A small autoregressive pixel model, trained from scratch.
Model: 16-pixel images, layers 6.
Training: adamw at rate 0.0014, 9600 steps, batches of 64.
Data: trained on microscope photos of single blood and bone marrow cells, 194171 training examples.
Rows from block 3 of a small autoregressive pixel model, named by matrix and row number. Rows with one number belong to one neuron. Each number is 128 + 32 x the weight over its row's rms, rounded and kept within 0 to 255. All counts start at 0.
After each neuron's rows are labels from the 100 images, of 14976, where the neuron reaches its largest size: "top examples" is what is common among them. Only what is clearly more common there than usual is listed. The data: microscope photos of single blood and bone marrow cells.
# gate: MLP gate (model.blocks.3.mlp.gate.weight, 384x128), inputs 64-127
# fc1: MLP up (model.blocks.3.mlp.fc1.weight, 384x128), inputs 64-127
# fc2: MLP down (model.blocks.3.mlp.fc2.weight, 128x384, transposed), outputs 64-127

gate.74 [163  90 165 153  96 125 112 133 188  43 107 132  94 161 114 151 151 126 148 116 160 156 129  89 117 147 121 138 120  96 135 110  98  74  88 113 156 139 122  81 118 196 148 132 165 148  75 112 101 109 164  89 113 135 135  76 184 189 158 140 126 114 138  95]
fc1.74 [171  88 122 114 111 112  60 129 144 133  80 150  96 141 153 142 114 134 229 101 195  89  55 133 114 131 125  92 110 157 128 110  91 111 149 129 117 101 144 165 127 175 130 157 135 130  70 163 142 102 118 147 162 162 101 146 169 178 115 169 146 132 200  98]
fc2.74 [169 152 111 116 123 129  94 162 169  99 123 169  62 197 155 104 138 169 200 131 152  90 125  57 114 157  90 134  89  91  78 146  76 148 121 144 139 141  94 113 170 138  96 125 151 131 140 155 186 126 127  96 110 107 103 195 113 155  91 136 157 120 111  97]
top examples: cell type: erythroblast

gate.339 [ 96 125 109 170 113  98 127 101 157  50 156 129 119 106 141 176 130 161 151 123  99 138  62 114 138 128  88 105  73 143 159 176 117 160 193 156 155  66 148 105 113  88 171  77 153 134 114 128 154 105 158 130 138  91 149 139 125 102 130  68 240 121 149 138]
fc1.339 [ 96 133 103 161 197 130 111 136  88 179 127 161 105 115 119  92 138 125 122 102 142 119 151 162  91 144 121 112 171 168 134 147 143  58  86 142 106 137 107 180  81 125 144 129 108 115  91 155  99 107  96 139 107  92  66  84 121 139 137 193 145 111 100  71]
fc2.339 [154  90 116 121 115 134 149 117 111  99 154  99 120  89  99 148 139 163 186 112 146 113 121 134 207 139 143 150  90 197 170 180 120 125  73 112  63 117  85 145 125 125 133 196 116  31 119 159 198  99 122 136 142 125 135 141 118 130 106 169 150 126 182  91]
top examples: cell type: promyelocyte

gate.133 [133 132 128  87 138  89 125 106 150 175 103 141 111 110 118  94 129 100 181 139 162  89  49 131 121 111  87  65  82 167 141 153 147  77 119 147 133 134 166 163 122 101 122 170 133  69 139 146 123 140 144 106 179 163 113 113 143 128  83 188 155 188 123  80]
fc1.133 [222 106 119  98 126  92 101 108  85 188 144 159 102 157 153 124 103  95 136 121  74 160  97 118 100 125 144 116 160  87  89 171  76 147  94  84 112 102 120 108 149 132 156 104 159 168 122 149 107  98 153 137  80  86 146  95 140 176 121 144 153 126 106 136]
fc2.133 [120 148 149 125 106 119 225 135 123 105 111 174 121 132 111  69 176 176  64 134 109  55  81 155 115 155 171 143 112  81 114 131 156 204 111 122 115 140  50  83 112 146 168  81 108 186 119 118 139 157 157 159  86  84 145 140  91 116 155 140 132  97 134  69]
top examples: cell type: eosinophil

gate.125 [165 130 167 144 142  98 140  80 104 127 142 189 102 107  75  76 177 127 101 147 182 106 120 153  90 105 169 153  62 129 130  69  98 165 109  89 116 181 169 178 150  94 178  86 165  99 145 114 156 148 117 160 181 125  55 118  98 153 137 168 171  72 129 105]
fc1.125 [101 143  68 103  89 124  86 206  97 161 102 130 117 147 109 208 152 137 103 157  99 157  94 182 129  87 119 166 144 119 101 160 144 153 147 176 117 158 145 159 146 130 118 181 102 144 145  92 126 139 128  91  90 168 126 119 103  93  41 113 155 163 106 164]
fc2.125 [140 136 143 103  98 146 169 123  63 174 136 142  95  87 103 129  94 160 173 130  85 117 148  93 121  87 145  83  81 138  98 141 157 133 132 135 124 110 182 153 151  80 160 143 120 151 127 107  93 162 144 110  97 135 155 121 134 164 149 104  92 117 195  98]
top examples: smear: peripheral blood

gate.221 [ 98 120 105  91 146 138 105 225 160 172 194  64 151 153 149 130 105  97  91 107 218 170 131 147  99 164  62 116 205 164 166 163 146 152 115 161 118 136 153 136 121  92 107 110 129 114  84 120 125 177  85 120  82 105  90 108 106  82 188 100 113  97 132 125]
fc1.221 [130  74 121 148 150 139  92 140 107 126 136  60 115  76 135 107 105 143 135 117 139 170 184  97 128 136 106  82 107 177 152 192 156 105  83 196 120 120 148 167 131  92 107 122 173 102 135 141  94 171  60 128 172 161  94 124 156 132 116  96 102  93 113 114]
fc2.221 [122 127 148 117 154 122 129 106 113  83 107 170 111 128 137 137  84 131 142 143 115 155 172 185 106 131 112 146 135  76 143 197 142 144 102  78 115 100 109  86 148 106 145 103 117 148 121 126 148 210  93 128 117 150 108 159 166 147 125 132 157  94  78 171]
top examples: cell type: artefact

gate.104 [ 87  86 155 177 115 130 118 124 118 113 110 165 169 113  86 131 155  98 112 158 129  94  62 110 157 161 139 131 184 112 136 109 112 151  74 180 188 149 177 211 151 144 137 107 159  98  92 124  67 122 144  66 136 154 138  94 129 137 129 117 131 120 202  63]
fc1.104 [144 107 128 141 177 117 170 105 160 131 106 127 133  57 140 188 112 145 135  81 150  92 105 150 127 121 161  81 146 156 145 145 105 164 132  75  87 155  78  74 148 104 166 119 178 118 127 126  98 104 198 104 130 143 144 141 112 143 121 114 114 118  86 128]
fc2.104 [150 113  97 174  55  95 198 116 129 219  76 148 138 157 152 103 128 177  94 102  99 155 151  98  95 101 155 143 114 100 158  87 167 148 167 108  92 125  83  80 161 121 122 123 130 140  98 109 122 110 155 153 100  55 101 165 106 192 152 107  98 117 179 104]
top examples: cell type: lymphocyte

gate.123 [112 153 172  90 115 128  82 112 140  85 103  71 135 150 154 133 164 134 111 121 107 145 107  78 121  77 103 114 162  75 125 165 145 151 134  95 119 129 117 113 136  68 137 142 142  47 109 171 154 107 206 102 171 150 109 137 139 130  33 135  97 105 111 116]
fc1.123 [100 117 135 183 155 128 182  71 166  53  33 137 122 133  98 123 130  82 128 148  89 135 101  86 121  99 165 145 133 139 133 128 179  70 181  70  93 125 131 141 107 181 161 139 126 108 142 128 165 164 186 107 146 143 165 115 174 107 115 121 173 109 137 113]
fc2.123 [128 134 137 123 153 100 214 105 132 130 128 123 145 114 165 167 110 121 122  89 150 131 165 148 126  99  93 154  56 120 114 108 187 136 126 137 153 145 145 153 124 143 109 138 180 136 160  99 113  78 144 131  64 166 133 110 105 198 173 137  88 249 158 161]
top examples: cell type: lymphocyte

gate.89 [121 128 119  90  90 152 118 114 147  82 131 110 102 132 109 143 161 212 156 139 147  60 154  73 109 144 102 132  89  55 135  71 101  61 170 165 160 178  70 169 123 119  93 142 186 173 139 122 138 132 148 141 128 126 125 139 144  44 129 103 140  97 134 151]
fc1.89 [140  93 104 126 119 103 100 148 199 167 161 160 122 160 147 225 107 142 153 108 154  91  56 121 109 156 115 124  83 163  87  98 168 130 147 144 122 138 116 138 139 175 151  95 139 120 133 157 127 112  86 180 159 142 134 108 106 132  93 124  91 119 178 140]
fc2.89 [118 123 116 136 151 104  94 114 140 128 161 146 129 159 170  55 115 149 188 127 144 110 132  67 105 167 147 154 176  92  84 109 160 158 158 168 114 136  96 109 141  72 135 176 182  84 161 139 119  95 123  89 131 117 136 219 124  89  70  69 136  95 130 129]
top examples: smear: peripheral blood; cell type: erythroblast; cell type: band neutrophil

gate.345 [200  44 104 150 111 164 144 146 104 130 144  83  48 134 121 149 185 170 173 104 189  67 101 108  90  99 113 147 147 131 136 158 155 135  92  74  69 163  89 119 154 127 103 126  92 128  80 226 132 161 144 131 148 119 114 146 160  95 119 139 137 162 120  78]
fc1.345 [162 168 132 105  68 103 101  96 130 140 152 139 130 133 140 130  88 113 122 132  94 145 141  95 215 159  88 121 160 113 143 140 179 109  97 122 167  98 174 104 130 130  95 163 162 135  82 146 154 100 155 117 188 157 165  60 125 145 159 141 106 130 183 107]
fc2.345 [205 140 106 114  62 117 144 155 133 110 172 112 115 142 144 130 164 149 142 156 140  51 110 106 129 126 122 130 120 110 119 172 123 141  77  88 115 164 123 168 127 142 106 159 114 103 115 161 128 109 115 136 148  85 149 157 155 138 102 136  56 169 211  42]
top examples: cell type: segmented neutrophil; smear: peripheral blood

gate.73 [147  92  94  95  56 176 178 122 130  95  90 135 131 120 149  93 160 145 152 135 159 137 118  99 129 115  99 119 133 116 145 109 228  98  87 168 101 141 120 161 164 166 117 135 125 105  95 111 119 149 148 108 140 113 128 162 155  85 162 127  90 132 213  73]
fc1.73 [ 90 136  76 139 129  87 108 116 142 178  90 129 183 167 159 116 153 129 103 122 136 110 138 153  91 142 139  84 142 129  65  87 145 167 147 149 108 117 135 128 175 109 107 122  48 140 122 144 134 159  66 191 150 148 141 186 106  68 103 139  76  78 143  94]
fc2.73 [134 127 111 126 131 137 190  75 193 101 188  99 171 145 152 118 151 145  59 117 123 157 171 114 123 152 167 189 117 119 150  91 198 174  94 151 159 138 123  52 120 164 117 172 114 100 123 123 145  37 210 100 129 124 100 110 116 111 135 125  62 147 123 152]
top examples: cell type: erythroblast

gate.80 [ 89 134 127 115 128 130 142 101 168 113 137 154 156  74 102 160  98 102 112 152 133 165 177 163 148 132 143 125 149 214  97 174 149  71 107  87 134  92 150 166 121 162 110 116 187  86 177 126  93 148  93 123 144 128 162  67 117 197 147  86  97 129 102 163]
fc1.80 [127 132  90 104  91 198 121 146 149 111  97 143 124 157 157 153  91 142 127 121  88 154 129 129 167 130 125 121  98 184 102 109 133  50 137 124 115 137 110 183 119 149 113 107 140  92 191 144 179 107  80 156 107 113 127  89 146 171 135  95  93 105 157 185]
fc2.80 [151 139 129  77 171 150 140 121 100 115  88 140 158 162 120 146 143 114 116  94 115 177 114 168 195 129 139 149 142 111  68 155 195 128 109  94  67 126 218 174 122  95 144 122 132  96 126 126 172 164  72 173 165 110 105 157 117 123 125 137  92 155 137  62]
top examples: cell type: plasma cell

gate.0 [117 118  96 158 119 160  94 129  97 130  91 186 146 122  74 222 111  89 129 100 169 109 129 125 146 131 146 108 119 178  99 112  99 154 172 127 117 111 104 145 174 115 115 102 121  79 156 108 166 198  83 150 117 132 121 128 113 126 104 117  89  82 109 153]
fc1.0 [ 89 136 109 168  84 126 136 135  53 128 129 173 122  99 110 199 133 114 109 121 105 151 189 156 156 119 104 130 111 141 126  92  89 103 218 156 122 135 189 144 111 178 134 149 121  94 169 157 119 201  95 143  83 140 119  94 162 100 138 119 121  47  95 172]
fc2.0 [125 143 132  88 131 144 173  91 191  70 159 117 124 141 128  66 142 127  95 136  96 141 124 154 146 129 174 164 187 121 101 124 135 101 150 130 178 144 172  81  99 184 114 187 121  93  88 127 161  71 166 142 123 154 111  89 144 181 112 113 138  87 153 120]
top examples: cell type: proerythroblast; cell type: promyelocyte

gate.64 [169 101 133 148 140 163  87 152  77 132 136 186 114 157 116 209 126 139  82  98 139 176 129 118 169 107 120  74 124 139 169  93  89 131 182  92 112 119 164 147 111 131 173 130 152  92 126 110 148 135  45 121 129 143  96  97 200 140 182 122 158  44 153 138]
fc1.64 [ 98 109 118 149 116 135 113  99 110 159 130  88 116 127 177  43 176 102 129 178 115 131 154 109  92 116 103 171 203 144  88 117 196 140  40 179 114 159 136 164 132 116  90 120  74 152 142 130 118 131 156 151 185  88 165 119 187  94 136 115 112 146 154 125]
fc2.64 [127 138 119 134 108 108  95 116 119 166 156 139  95 139 145 102 150 153 140 124 163  77  83 124 165  92  74 121 161 179 194 144 132 147  60  85 114 136 116 162 121  76 108  70  86 147 115 201 142 187  61 119 123  55 114 182 136 122 161 168 142 187 118 131]
top examples: cell type: promyelocyte

gate.58 [140 112  93 142 145 100 136  61 149 147 123 118  93 114 150 119 121 142 138 163 125 145 119 172 103  81 112  62  90 207 136 187 127 113 200 118  88 151 184 138 137  86 110 137 148  58 121 160 190 170 147 165 192 179 111 135 100 116 124 106 105 104 141 155]
fc1.58 [ 90  78 101 130  98 146 128 100 179 127 169  58 100 131 189 113 153 110  92  88 179 155 105 118 122 166  85 146 146 117 157 133 153 121 146 148  93 129 122 114  92 123 114 144 183 102  96 161  88 196 166 134 146 106 169 166 158 101 110 144  55  91 131 123]
fc2.58 [ 89 125 143 151 123 116 157 144 183 161 226 163 104 137  82 124  99 134 151 103 128 148 147  45 126 192 107 143 120 104 161 167 102 155  60 117 133 108  65 125 112 145  86 122 100 160  81 120 102 115 127 131 114 149 151 194 149 158 156 142  84  99  66 173]
top examples: cell type: segmented neutrophil; smear: peripheral blood

gate.298 [139 131 120 102 104 130 155 149 150 113 102 165 159  74 164 107  78 161 135 108 143 100 104  73 193 131  94 130 138 144 126 129 160 174 105 169 142  95 136 105 175 117  84 178  99 150  83 121 143 156 113 125 165 156 139 166 150  88 150 134 108  65 161  90]
fc1.298 [ 72 120 135 180 120 140 133 119 187  90 147 150 138 140 161 168 186  92 117 143 134 170 125 160  78 126 112 162 155  55  96  52  88 113 123 148 177 142 156 113  81 148 129 106 105  89 163 116 102  69 128  73 136 109 100 158 146 150  65 147 117 138 155 140]
fc2.298 [129 154 100 132  59 140 112 113 144 133 192 123 143 108 148 106 145 110 180 168 108  90 109  70 162 143 102 106 108 127 109 124 116 167 110 129 128  94  99 152 100 181  89 160 161 114 143 127 193 154 109 162 110 154 139 137 173  95 128 173 129 123 173 154]
top examples: smear: peripheral blood

gate.135 [153 134 106 178  98 120 149 128  92 133 100 113  97  71 104 140 174  67 157 131 176 142 213 109 109 125  70 122 130 146 132  74 176  91  78 118 142 108 122 127 143 193 130 134  83 125 154 107  94 171 173 121 165 114 120 111 190 136 164 154 148 159 141 143]
fc1.135 [158 111 116  92 146 131 133 125 168  72  72  80 124 162 151  62 116  42 164 129 157 163 128 118 112 157  98  98  82 164 147 137 121 163 149 133 128  86 110 132 138 158 125 123  76  71 104 132 136 169 118 108 121 128 174 138 119 157  95 145  93 174 145 177]
fc2.135 [128 134 130  55 117 110 147 134 123 110 177 134 149 145 136  97 148 103 105 125 145 174 151 200 114 127 108 116 134  82 102 119 122  97  95 135 122 113 136 136 140 232  98 184 155 111 133  82 133 129  70 129 222 174 121  97 202 118 102 135 230 138 212 162]
top examples: cell type: artefact

gate.383 [140 127  99 200 124 132 138 132  93 125  97 155 128 152  94 148 123 133 150 108  99 161 160 127 114 153 170 122 138  86 131 143  91 194 153 112 120 137 128  50 167 117 164 143 145 171  85 121 155 153 142 112  82 158  65 116 154  59 166 180 202  90 109 128]
fc1.383 [135 175 182 150 127 120  59 117 129 126 127 113  85 152 154 107 102 189 106 196  80  98 103 121 118  92 114 157  60  94  94  96 147 122 170 127 116 105 138 168 106 164  56 158 134 101 188  80  98 122 119 151 182 175 137 132 102 114  97 128 130 104 124 147]
fc2.383 [169  54 102 170  44 137 195 106  85 148 141 174 132  96 106 114  97 102 211 102 111 176 141 128 147 147 182 108 114  98 173 161 143 143  94 117  94 112 119 142 172  82 201 149 120 106  60 127 140 107 149 106 109 112 133 132 130 155 134 159 122 155 178 102]
top examples: cell type: lymphocyte

gate.164 [ 91 137 112 182 138 134  67 126 112 154 120  99 116 129 109 155 134 123  83 131 124 161 133 125  76 127 108 126 190 115 123 118  82 160 192 141 172 129 137  88 151 150 131 125 123  95 126 148 122  89 131 146  94 112 136  78 187 127 117 189 143  79 126 114]
fc1.164 [128 149 151 193 149 132  77 113  81 144 113 117 120 145 133 170 137 134  87 138 130 151 143 126 105  80  95 160  97 140 168 157  97  53 156 188 166 140 134 177 142 148 182 154 145 141 159 150 101 146 115 121  86 138  53  59 128  99  98 110 162 103 114 149]
fc2.164 [164  97 133  90 128 132 121  94 147 169 140  79 124 150 141  47 137 143  88 121 119 126 124 107 159 117 151 158 161 110 136 136 168 125 151 109 115 108  88 155 149 140 110 189 119  59  89 120 136  92 151 143 124 164 151 150 117 147 182 137  65 183 140 134]
top examples: cell type: lymphocyte

gate.266 [130 128 151 135 103  61 151 128 105 113 139 157 136 119 108 121 114 105 170 106 126 144 166 118 104 147 140 142 134 125 184 138 173 139 105 111 140  96 124 153 108 110 130 166 157 103 105 180 125 112 177 163 136 201 149  49  59 175 135 156  76 113 151  85]
fc1.266 [ 94 121 164 114 157 136 148 127 165 139 160 112 146 145 144  84 133  64  76 125 108 134 112 125  97 106 167 131 110 134 131 162 103 159 120 137 131 113  81 136 113  55 110  86  69 137 154  87 121 187  83 217 110 121 100 161 121 173 144 154 142  86  83 127]
fc2.266 [152 113 107 112 100 195 142 116  63 141 103 138 120 100 138  93 119 107 143 145 152  99  40 144 190 110 107  79 137 165 156 142 106 130 137  70 101 143 163 153 116 109 145 131 133 127 136 131 119 151 139 130 144 105 113  93 178 142 113  83 145 117 206  26]
top examples: cell type: erythroblast

gate.271 [177 147  96 121  93 145 120 119 116 135 109 139 113  94 127  76 126 128 137 102  73 129  78  44  86 100 106 160 182  47  96 146 156 157 116  92 156 152 144 140 112 128 159 166 196 112  87  95 102 122 212 152 161 144 103 109 130 128 126 162 116 136 106 151]
fc1.271 [132 128 161 113 133 113 192 111 151 174 194 181 116 112 140  97 155 112 110 141 116 127 111 123 132 107 184 107 173 145  94 169 100 114  75  84 161 101 115 132 151 116 124 108 196 159  43 111 113  59  87 158 142 123  73 143 150 126 132 112  60  79  96  76]
fc2.271 [ 85 154 141 150 142 109 104 142 162 178 135 173 122 163 116 201 127  89 120 164  89  89 175 164 113  39 179 101 111  72  81 115 140 107 151 100 130 147  74 146  87 122 119 110 118 173 156 141  80 137  95 155  84  52 174 109 133 160 124  72 145 135 100 121]
top examples: cell type: platelet

gate.292 [112 110 162 132 148 131 164 175 175  87  69 160 117 114 107 121 146 157 104 132 151 130 122 154 143 108 138 125 132 132 205  83 137 154 109 106 127 128 111 122 173  46 115  80 168 186  81 109 130 144 144  88 133 143 137 153 141 129  76 129  81 154 143  18]
fc1.292 [150 124 149 132 118 113  87  85  83 149 171 100 157 127 147 101 149  65 153 119 140 126 122 143  57 149 118  91 140 102 118 117  82 125 153 175 121 107 149 133  86 189 152 131  82  86 125 121 129 114 140 186  77 103 138 101 120 166 184 196 135  75  74 187]
fc2.292 [112 132 133 129  24 157 141  36 103 160 126 162 138 153 104 182 104 107 173 170 118 100 161 120 140 144 153  61  98 136 136 107 145 149 141 144 131  52 111  83 125 130 128  74 138 146 142 114 135 113 183 160 108 105 152 133 117 204 154 149  94 186 168 127]
top examples: cell type: lymphocyte

gate.332 [ 92 105 120 110 114 103 189  75 118 100 121 138 192 103 130  86 162 117 128  91 107 120  88 102 131 183 100 159 127  96 152 100 121 120 134 172 144 184 134 155 117  86 161 158 195  67 124 124 116 104 189 117  97  83 127 118 108 166 123 159 122  90 171  49]
fc1.332 [167 111 100 145 176  95 116 133 184 112 150 138 142  91 224 101 185  34 123 111 167 119 135  61 107 116 124 124 118 149 130 152  86 146 127 126  52  63 129 143 115 151 143  94 139 160 115 118  86 181 112 168  92 159  97 141 150 111 114 136 134 173 135  78]
fc2.332 [145 141 157  99 109 153 161 163 131 128 128  82 124 139  97 131 140 164 152 139  86 119 147 208 129 143 217 186  96  90 149 113 199 132 120 112  95 125  91 108 130  62 123  80 105  45 113 111 144  71 158 101 144 147 135 100  85 173 132 125 110  85 134 113]
top examples: cell type: erythroblast

gate.118 [107 119 137 176 155 121  92 118  91 145 114  95  88  95 135 152 206  85 155 132 157 103 129 133  58 100 124 103  89 172 114 104  88 147 133 127  82 145 101  99 147 147 189 108 160 137 145  96 125 160 184 129  90 190 115  71 188 106 101 155 158 149 129 150]
fc1.118 [ 79 121 154  69 141 115 146 117 126 137 149 136 159  69 124 121 106 139  77  77 115 131  96 159 151 148 145 108 229  87 124 106 118  96  80 129 162 169 167 157 107 134  95 177 135 115 126 133 134  96 160 124 138 100 148 148 158 164  84 156 187 102 153 159]
fc2.118 [106 143 108  84  77 125 162 143 103 113 105  87 103 144 122 135 127 142 122 118 151 183 208  70  72 127 146 163  73 148 162 151 163  50 189 151 117 131 136 160  87 104 125 126 117 134 113 116 115 155 125 163 148  82 120 112 135 135 137 137 196 191 161 152]
top examples: smear: peripheral blood; cell type: segmented neutrophil

gate.30 [123 120 126 106  90 137 118 142 149 171 143  84 107 187 111 108 134 196 112 122 149 130  78 106 111 119 110  90 151  66 171 140  96 147  97 140 126 140 104  79 172 118 148 193  68 144 104 154 154 124 158 182 132 109 138 135 130 176 154 107  93 152 152  99]
fc1.30 [ 79 142 139  54 120 165 147  84 139 182  98  98 114 175 117 140 124 187  66 145 123 127  95 118 107 125 184 109 101  73 155  81  93 188 133 129 131 121 133 104 140  94 150 183 112 170 159 150 134 142 104 176 140 112 176 148 177 137 129  83 123 127 119 131]
fc2.30 [139 127 117 125 126 122 136 102 110 155 109 111 134 109  96 125 130 134 107 151 128 121 139 144  80 160 173 121 168 115 149 111 142  87 213 136 182 102 155 161  93 131  83  49 145 158 178  77  86 158  85 108 179 162 125  95 119 101 178  46 208  90  78 115]
top examples: cell type: segmented neutrophil

gate.167 [113 125 139 151 159 149 156 127 150 131 121 128 178  91  91 156 104 105 126 144 122 109 175 138 134 112  71 142 113 242 185 110 176  83 121 177 115  96 115 162 174 154 120  90 117  63 116 113 134 122 104 114 105 134  89 132 180  73 151  78 142 150 145 186]
fc1.167 [157 130 161 170 145 122 108 129 168 125 108  77  85 122 133 130 130 164 123 111 128 143 121 141 135 103  74 170 174 136 179 244 152 146 144  56 135 156 184  61 142 101 131 112 160 141 127 149 112 134 128 113  71  97 148 127 123 147  77  87 117  98 102 150]
fc2.167 [135 122 103 138  68 127 255 115 102 104 144 107 116 110 133  75 145 168 173 113 124 120 111 153 102 124 157 137 141  90 154 181 132 138 122 112 139 130  88 146 137  69 117 150 124 143 120 134 164  98 178 135 121 158 115 147  94 167 113  83  93 149 202 126]
top examples: cell type: artefact

gate.10 [100  65  91 114 106 139 118 169 124 102 122 135 133 115  78 142 137  82 114 164 110 112 102  95 125 118 111 140 128 106 116 183  94 118 127 131 133 137  62 138  98 121 139 111  90 124 195 163 113 124 153  74  73 187 168 147  62 144 144  97  94 124 137 102]
fc1.10 [129 146 159 117 160 113 126  86 123 141 128  84 107 126 207  98 106 194 129  80 157 122 111 105 122 168 116  97 158 170 182  69 135 145 117 125 117  92 130 137 171 126 121 147 158 102  53 132 139 167 147 196 210 104 112 150 180 107  95 149 200 132  94 177]
fc2.10 [142 108 112 119  30 141 111 127 196  98 174 164 104 107 138 104 104 114 161 173 133 121  45 170 172 127  93  92 128 168 144 161 101 123  97  88 124 129  98 185 125 115 121 135 147 108 142 114 168 139 157 128 146 147 121 132 113 129 105 110 152 135 244 144]
top examples: smear: peripheral blood

gate.7 [ 84 119  87 132  91 120  79 137 120 130 136  91  88  94  86  84 147 184 153 134 123  66 126  97 145 124 127 182 153 161 149 147 109 146 102 150 152 193 111  90 104  88 124 134 128 150 139 139 130 125 187 148 191 141 100 122  88  80  94 114 162 156 140 125]
fc1.7 [171 157 158 173 134 123 114 103 133 142 124 183 171 170 135 147 125  87  97 103  94 175 169 154  91 144 185  78  94  69  76 130 130 133 131 111 123  86 135 132 136 168 122 123 118 181 166  82 142 104 118 138  83 178 112 133 115 187 172 162  47  90 126 139]
fc2.7 [133  79 136 128 124 133 104 152 218  87 151 114 111 127 150 152 152 136 130 143 160 123 131 119  94  97 153 136 179 169 128 137 155 117 136 122 107 175 147  86 171 136 146  82  90  95  99 155  97 134 135 102 119  93 119 129 112 100 105 108  89 145 232 133]
top examples: cell type: lymphocyte