config.toml
train_examples = 194171
norm = "layernorm"
mlp_ratio = 3
positions = "learned"
eps = 1e-06
weight_decay = 0.1
Rows from block 3 of a small autoregressive pixel model, named by matrix and row number. Rows with one number belong to one neuron. Each number is 128 + 24 x the weight over its row's rms, rounded and kept within 0 to 255. All counts start at 0. Numbers have three digits each.
After each neuron's rows are labels from the 100 images, of 14976, where the neuron reaches its largest size: "responds to" is what is common among them. Only what is clearly more common there than usual is listed. The data: microscope photos of single blood and bone marrow cells.
# gate: MLP gate (model.blocks.3.mlp.gate.weight, 384x128), inputs 64-127
# fc1: MLP up (model.blocks.3.mlp.fc1.weight, 384x128), inputs 64-127
# fc2: MLP down (model.blocks.3.mlp.fc2.weight, 128x384, transposed), outputs 64-127

gate.88:153087113138115170177128144098088166116153107118125111172130169144162109105090128090150112144137181098156146093111137117141141158148112131108151177134126135152124075097153107133128126153175113
fc1.88:106142132137130099154088158121090102138115073135103145153106118138151130150140160121133076132139129138136137124120102131167156131110081097128133118183108173124140154151105141122152179119137170
fc2.88:130089131144111134144108144102117115121150118089131126164139109140140130118159149137114099130147168134126121091121158149126148170180118089145128138079139134107154134080097104193134149090188135
responds to: smear: peripheral blood; cell type: platelet

gate.370:175127117153101113089109115137110141127099132133115142145139119160092155126121066117103128091133153135162121142135147139135069157140139106130117138099120101116131116137123127156126068093137081
fc1.370:161106116137123128129106137089136149134119151175121114146119158125131071151109076134098131127103141102116113098114087117116157121133150087140151124161182125146135156115141158146154111145152110
fc2.370:112135125101158134168115188097165129122134099128140107082128139148125139131139112130088123123105120122128130120114149110110113129136130113132106146127120168155168112142114137137165068149079120
responds to: cell type: segmented neutrophil

gate.18:141152147142165128109110160165137141114158146122099116115137146106118104113126152139132172094141127135105158105153164159165181142117130128097112128112100119143108108098103160145126143113141081
fc1.18:145144103092137134122170159129083114135152176135135099100115159135156159133170106119116155077149158107084148144139166114125107136153087116114116119145123115150159124140097158128123140139119114
fc2.18:125145112139138137202125145150138118134142117135101115119127127111094124169150124118114099115119140105139088122136163167122131117130156148152132150138080155134102140119151120133135159131118134
responds to: cell type: segmented neutrophil

gate.301:099105110143117119167104120120110112143130124096110133153122156089081098119140134111126110168094122183098138102107090142136135116128068092140129114127154092151115096138107110149134146142142160
fc1.301:138096099147145129147133119138141135131098114120092073161122113125122130133132098160138178127156130108130085124149082159080129123114130131121089131144149127137194114104130163118127142148119151
fc2.301:102152134116134157128137050151163092135143145144105118132115158142142115151131117123160103093137153132096136134110097125123147120150118171138130115153064110177118115115132150147134088136084139
responds to: smear: peripheral blood

gate.309:166106102126123102109126110116083117102104145105124118145132122120126115087130135108115138162135137144116094112127100145152090102112140120088141159152131143143098147154144154137136104164121101
fc1.309:135139146111117136127166108105178113140157112127130120117131149115140066147141143128092141122098097114138185142159161146109173118134126109114121136120108090133138129114110070126144153095157117
fc2.309:138129128140043142162129144111130177118151138122140128142118128087120178121133143104093105144114127139105084109123088128143108125134124097100129128142120143158086129150115146103107138141187061
responds to: smear: peripheral blood; cell type: segmented neutrophil

gate.42:151157137122136137155131131137104128131155133120094133128116103117153161113135168109163101194160130082097087117136137139148087132113144136122144157154133126124110136129147231143112086126156046
fc1.42:164133102102148126175119166094147106138121168131129138119107120136131131110110106147145103125139198114107106115133097123134112131180134117114113180166155160100101125133167127132144121070122152
fc2.42:143129125148143107126111141140140171124125118120146131106129139110081164112142120123146147096131099148124106145139145111127136131099151105111123108075149105123085112159100157168135150137079078
responds to: cell type: segmented neutrophil

gate.100:109103120124099136150132110149141125091136105138160079118123127116108118126125109152162160103167159156084123131151149147144142130108126137109172142119154113120133122085090113137124088133137118
fc1.100:172131115081117130152150134146154117149133126085125118140136146126120122104130089121114136134126149127162173096135123157130121129140131092156134098121100133150125122108118142129132070116160143
fc2.100:128135146109126124225121130120106140124130160151143117120136153104133143143109107182090121134180183129090097119086138198132153131102089147117142128152068129100137134110117155116146102147152146
responds to: smear: peripheral blood

gate.187:157137117077100122154114161134165147104134144131148146109145127113064144125122103108097103114093148132089102115140134132164130093179122102076126168114126139173139145129165136153127169133166102
fc1.187:137121128161163116069114125171139097123135151136141121098113142130102090085127183130146134112135081125133091112141170133140110144108150131127150108143105141167110126102144164124105133116132131
fc2.187:139133136139108120159121143108147163127119138081158147107140114106085121122115148112118099100106170180117093139127085108139112142105117157121123124149153122176130116122133128166133156129138105
responds to: cell type: segmented neutrophil

gate.31:138126109126094125163111159189152095086140124166137131137140142103083112135123122097158134157151111086135100129103135103143141145125138152130134127114124110125157110131134113095089161134183108
fc1.31:157114142122120096121104128125094107112104144087161123130138119106085092129139131114131133115141124121132118132144174145143161116155152134096147105155141166135190101139135068069129181101134111
fc2.31:101142147129139113145096157144136115158154119104097150071129115158103053112127117139119172124132107130119166169102136144119145096134125120126125119105138171124122151099127154170126132119114125
responds to: cell type: segmented neutrophil

gate.186:136127144104149154091132132140109131155135115117123131134126099058144137139115136085131116133142140180102136123151105102227095141124120116084134128177158132113093130153090140145145137144114129
fc1.186:146100130151113132116132169112126118155109098128112107133170134128126153120138140142107148107145156133146147129136099146096127139123137123161111124105115127153141148131136117142126153153148114
fc2.186:113126128162124134130138113136125131135137127110126118108122116140132183141113109099102135119166134169128178126151130100181116153133130123098123114101182117121145128057098120142114166158129118
responds to: cell type: segmented neutrophil

gate.138:135089107131119135121120110140062163100097095082119106101128146133140110146141121150116138102125115125126091130126095153089128138117130142145152155127084081150135159089136076150088146135101173
fc1.138:133153119117167128143167143154161078121071128148126158144115105138100133165157158141165150141146131173091129132116107124118092142091135130127145144130104116052112154116119136078138135139123144
fc2.138:098132155139124095143102120116131103125120123164114162132110132101146133110141126135131091101133124135138140138144120089166098093148092136101128086150144119117051157145115105108094110110160111
responds to: smear: peripheral blood

gate.361:144135131131135132129164125116082116145136144131130060123151124148134104141133081061101120125178122139085120138150141113141123153109108085159187075142123090133138108149111147120127103142132154
fc1.361:112128114173138118114163111098125135137080108178126085151133124092146098135101148153120121133094128133145100132152121150065113100116083120126167151106129139142155137128099141144205164145142115
fc2.361:151098115164138148099132110165082109133110135089147114149083134144159105137100126141133159165117119097135164114118160157116166110204098104131148156125122125115130125118171095124171103101110139
responds to: smear: peripheral blood

gate.54:181102140140128151132117104100118138109124153152160135148100116076125101152107123147136110109145175152145113132102073156132098141112096129116145134148134125116126104125127097125166161139150151
fc1.54:085141109175154125133158125177115093119123105102117106115159122152157118122153133087136142148124102162106158133142126133131120140130173129126139115134087121081119124127111130140084147146083119
fc2.54:118117117119088144135140078137149156143112145126125127131133093124077099147156111110152141116136145179076145118092107124143123159206137104109156172133188112131157151146116124100133067189131146
responds to: smear: peripheral blood; cell type: lymphocyte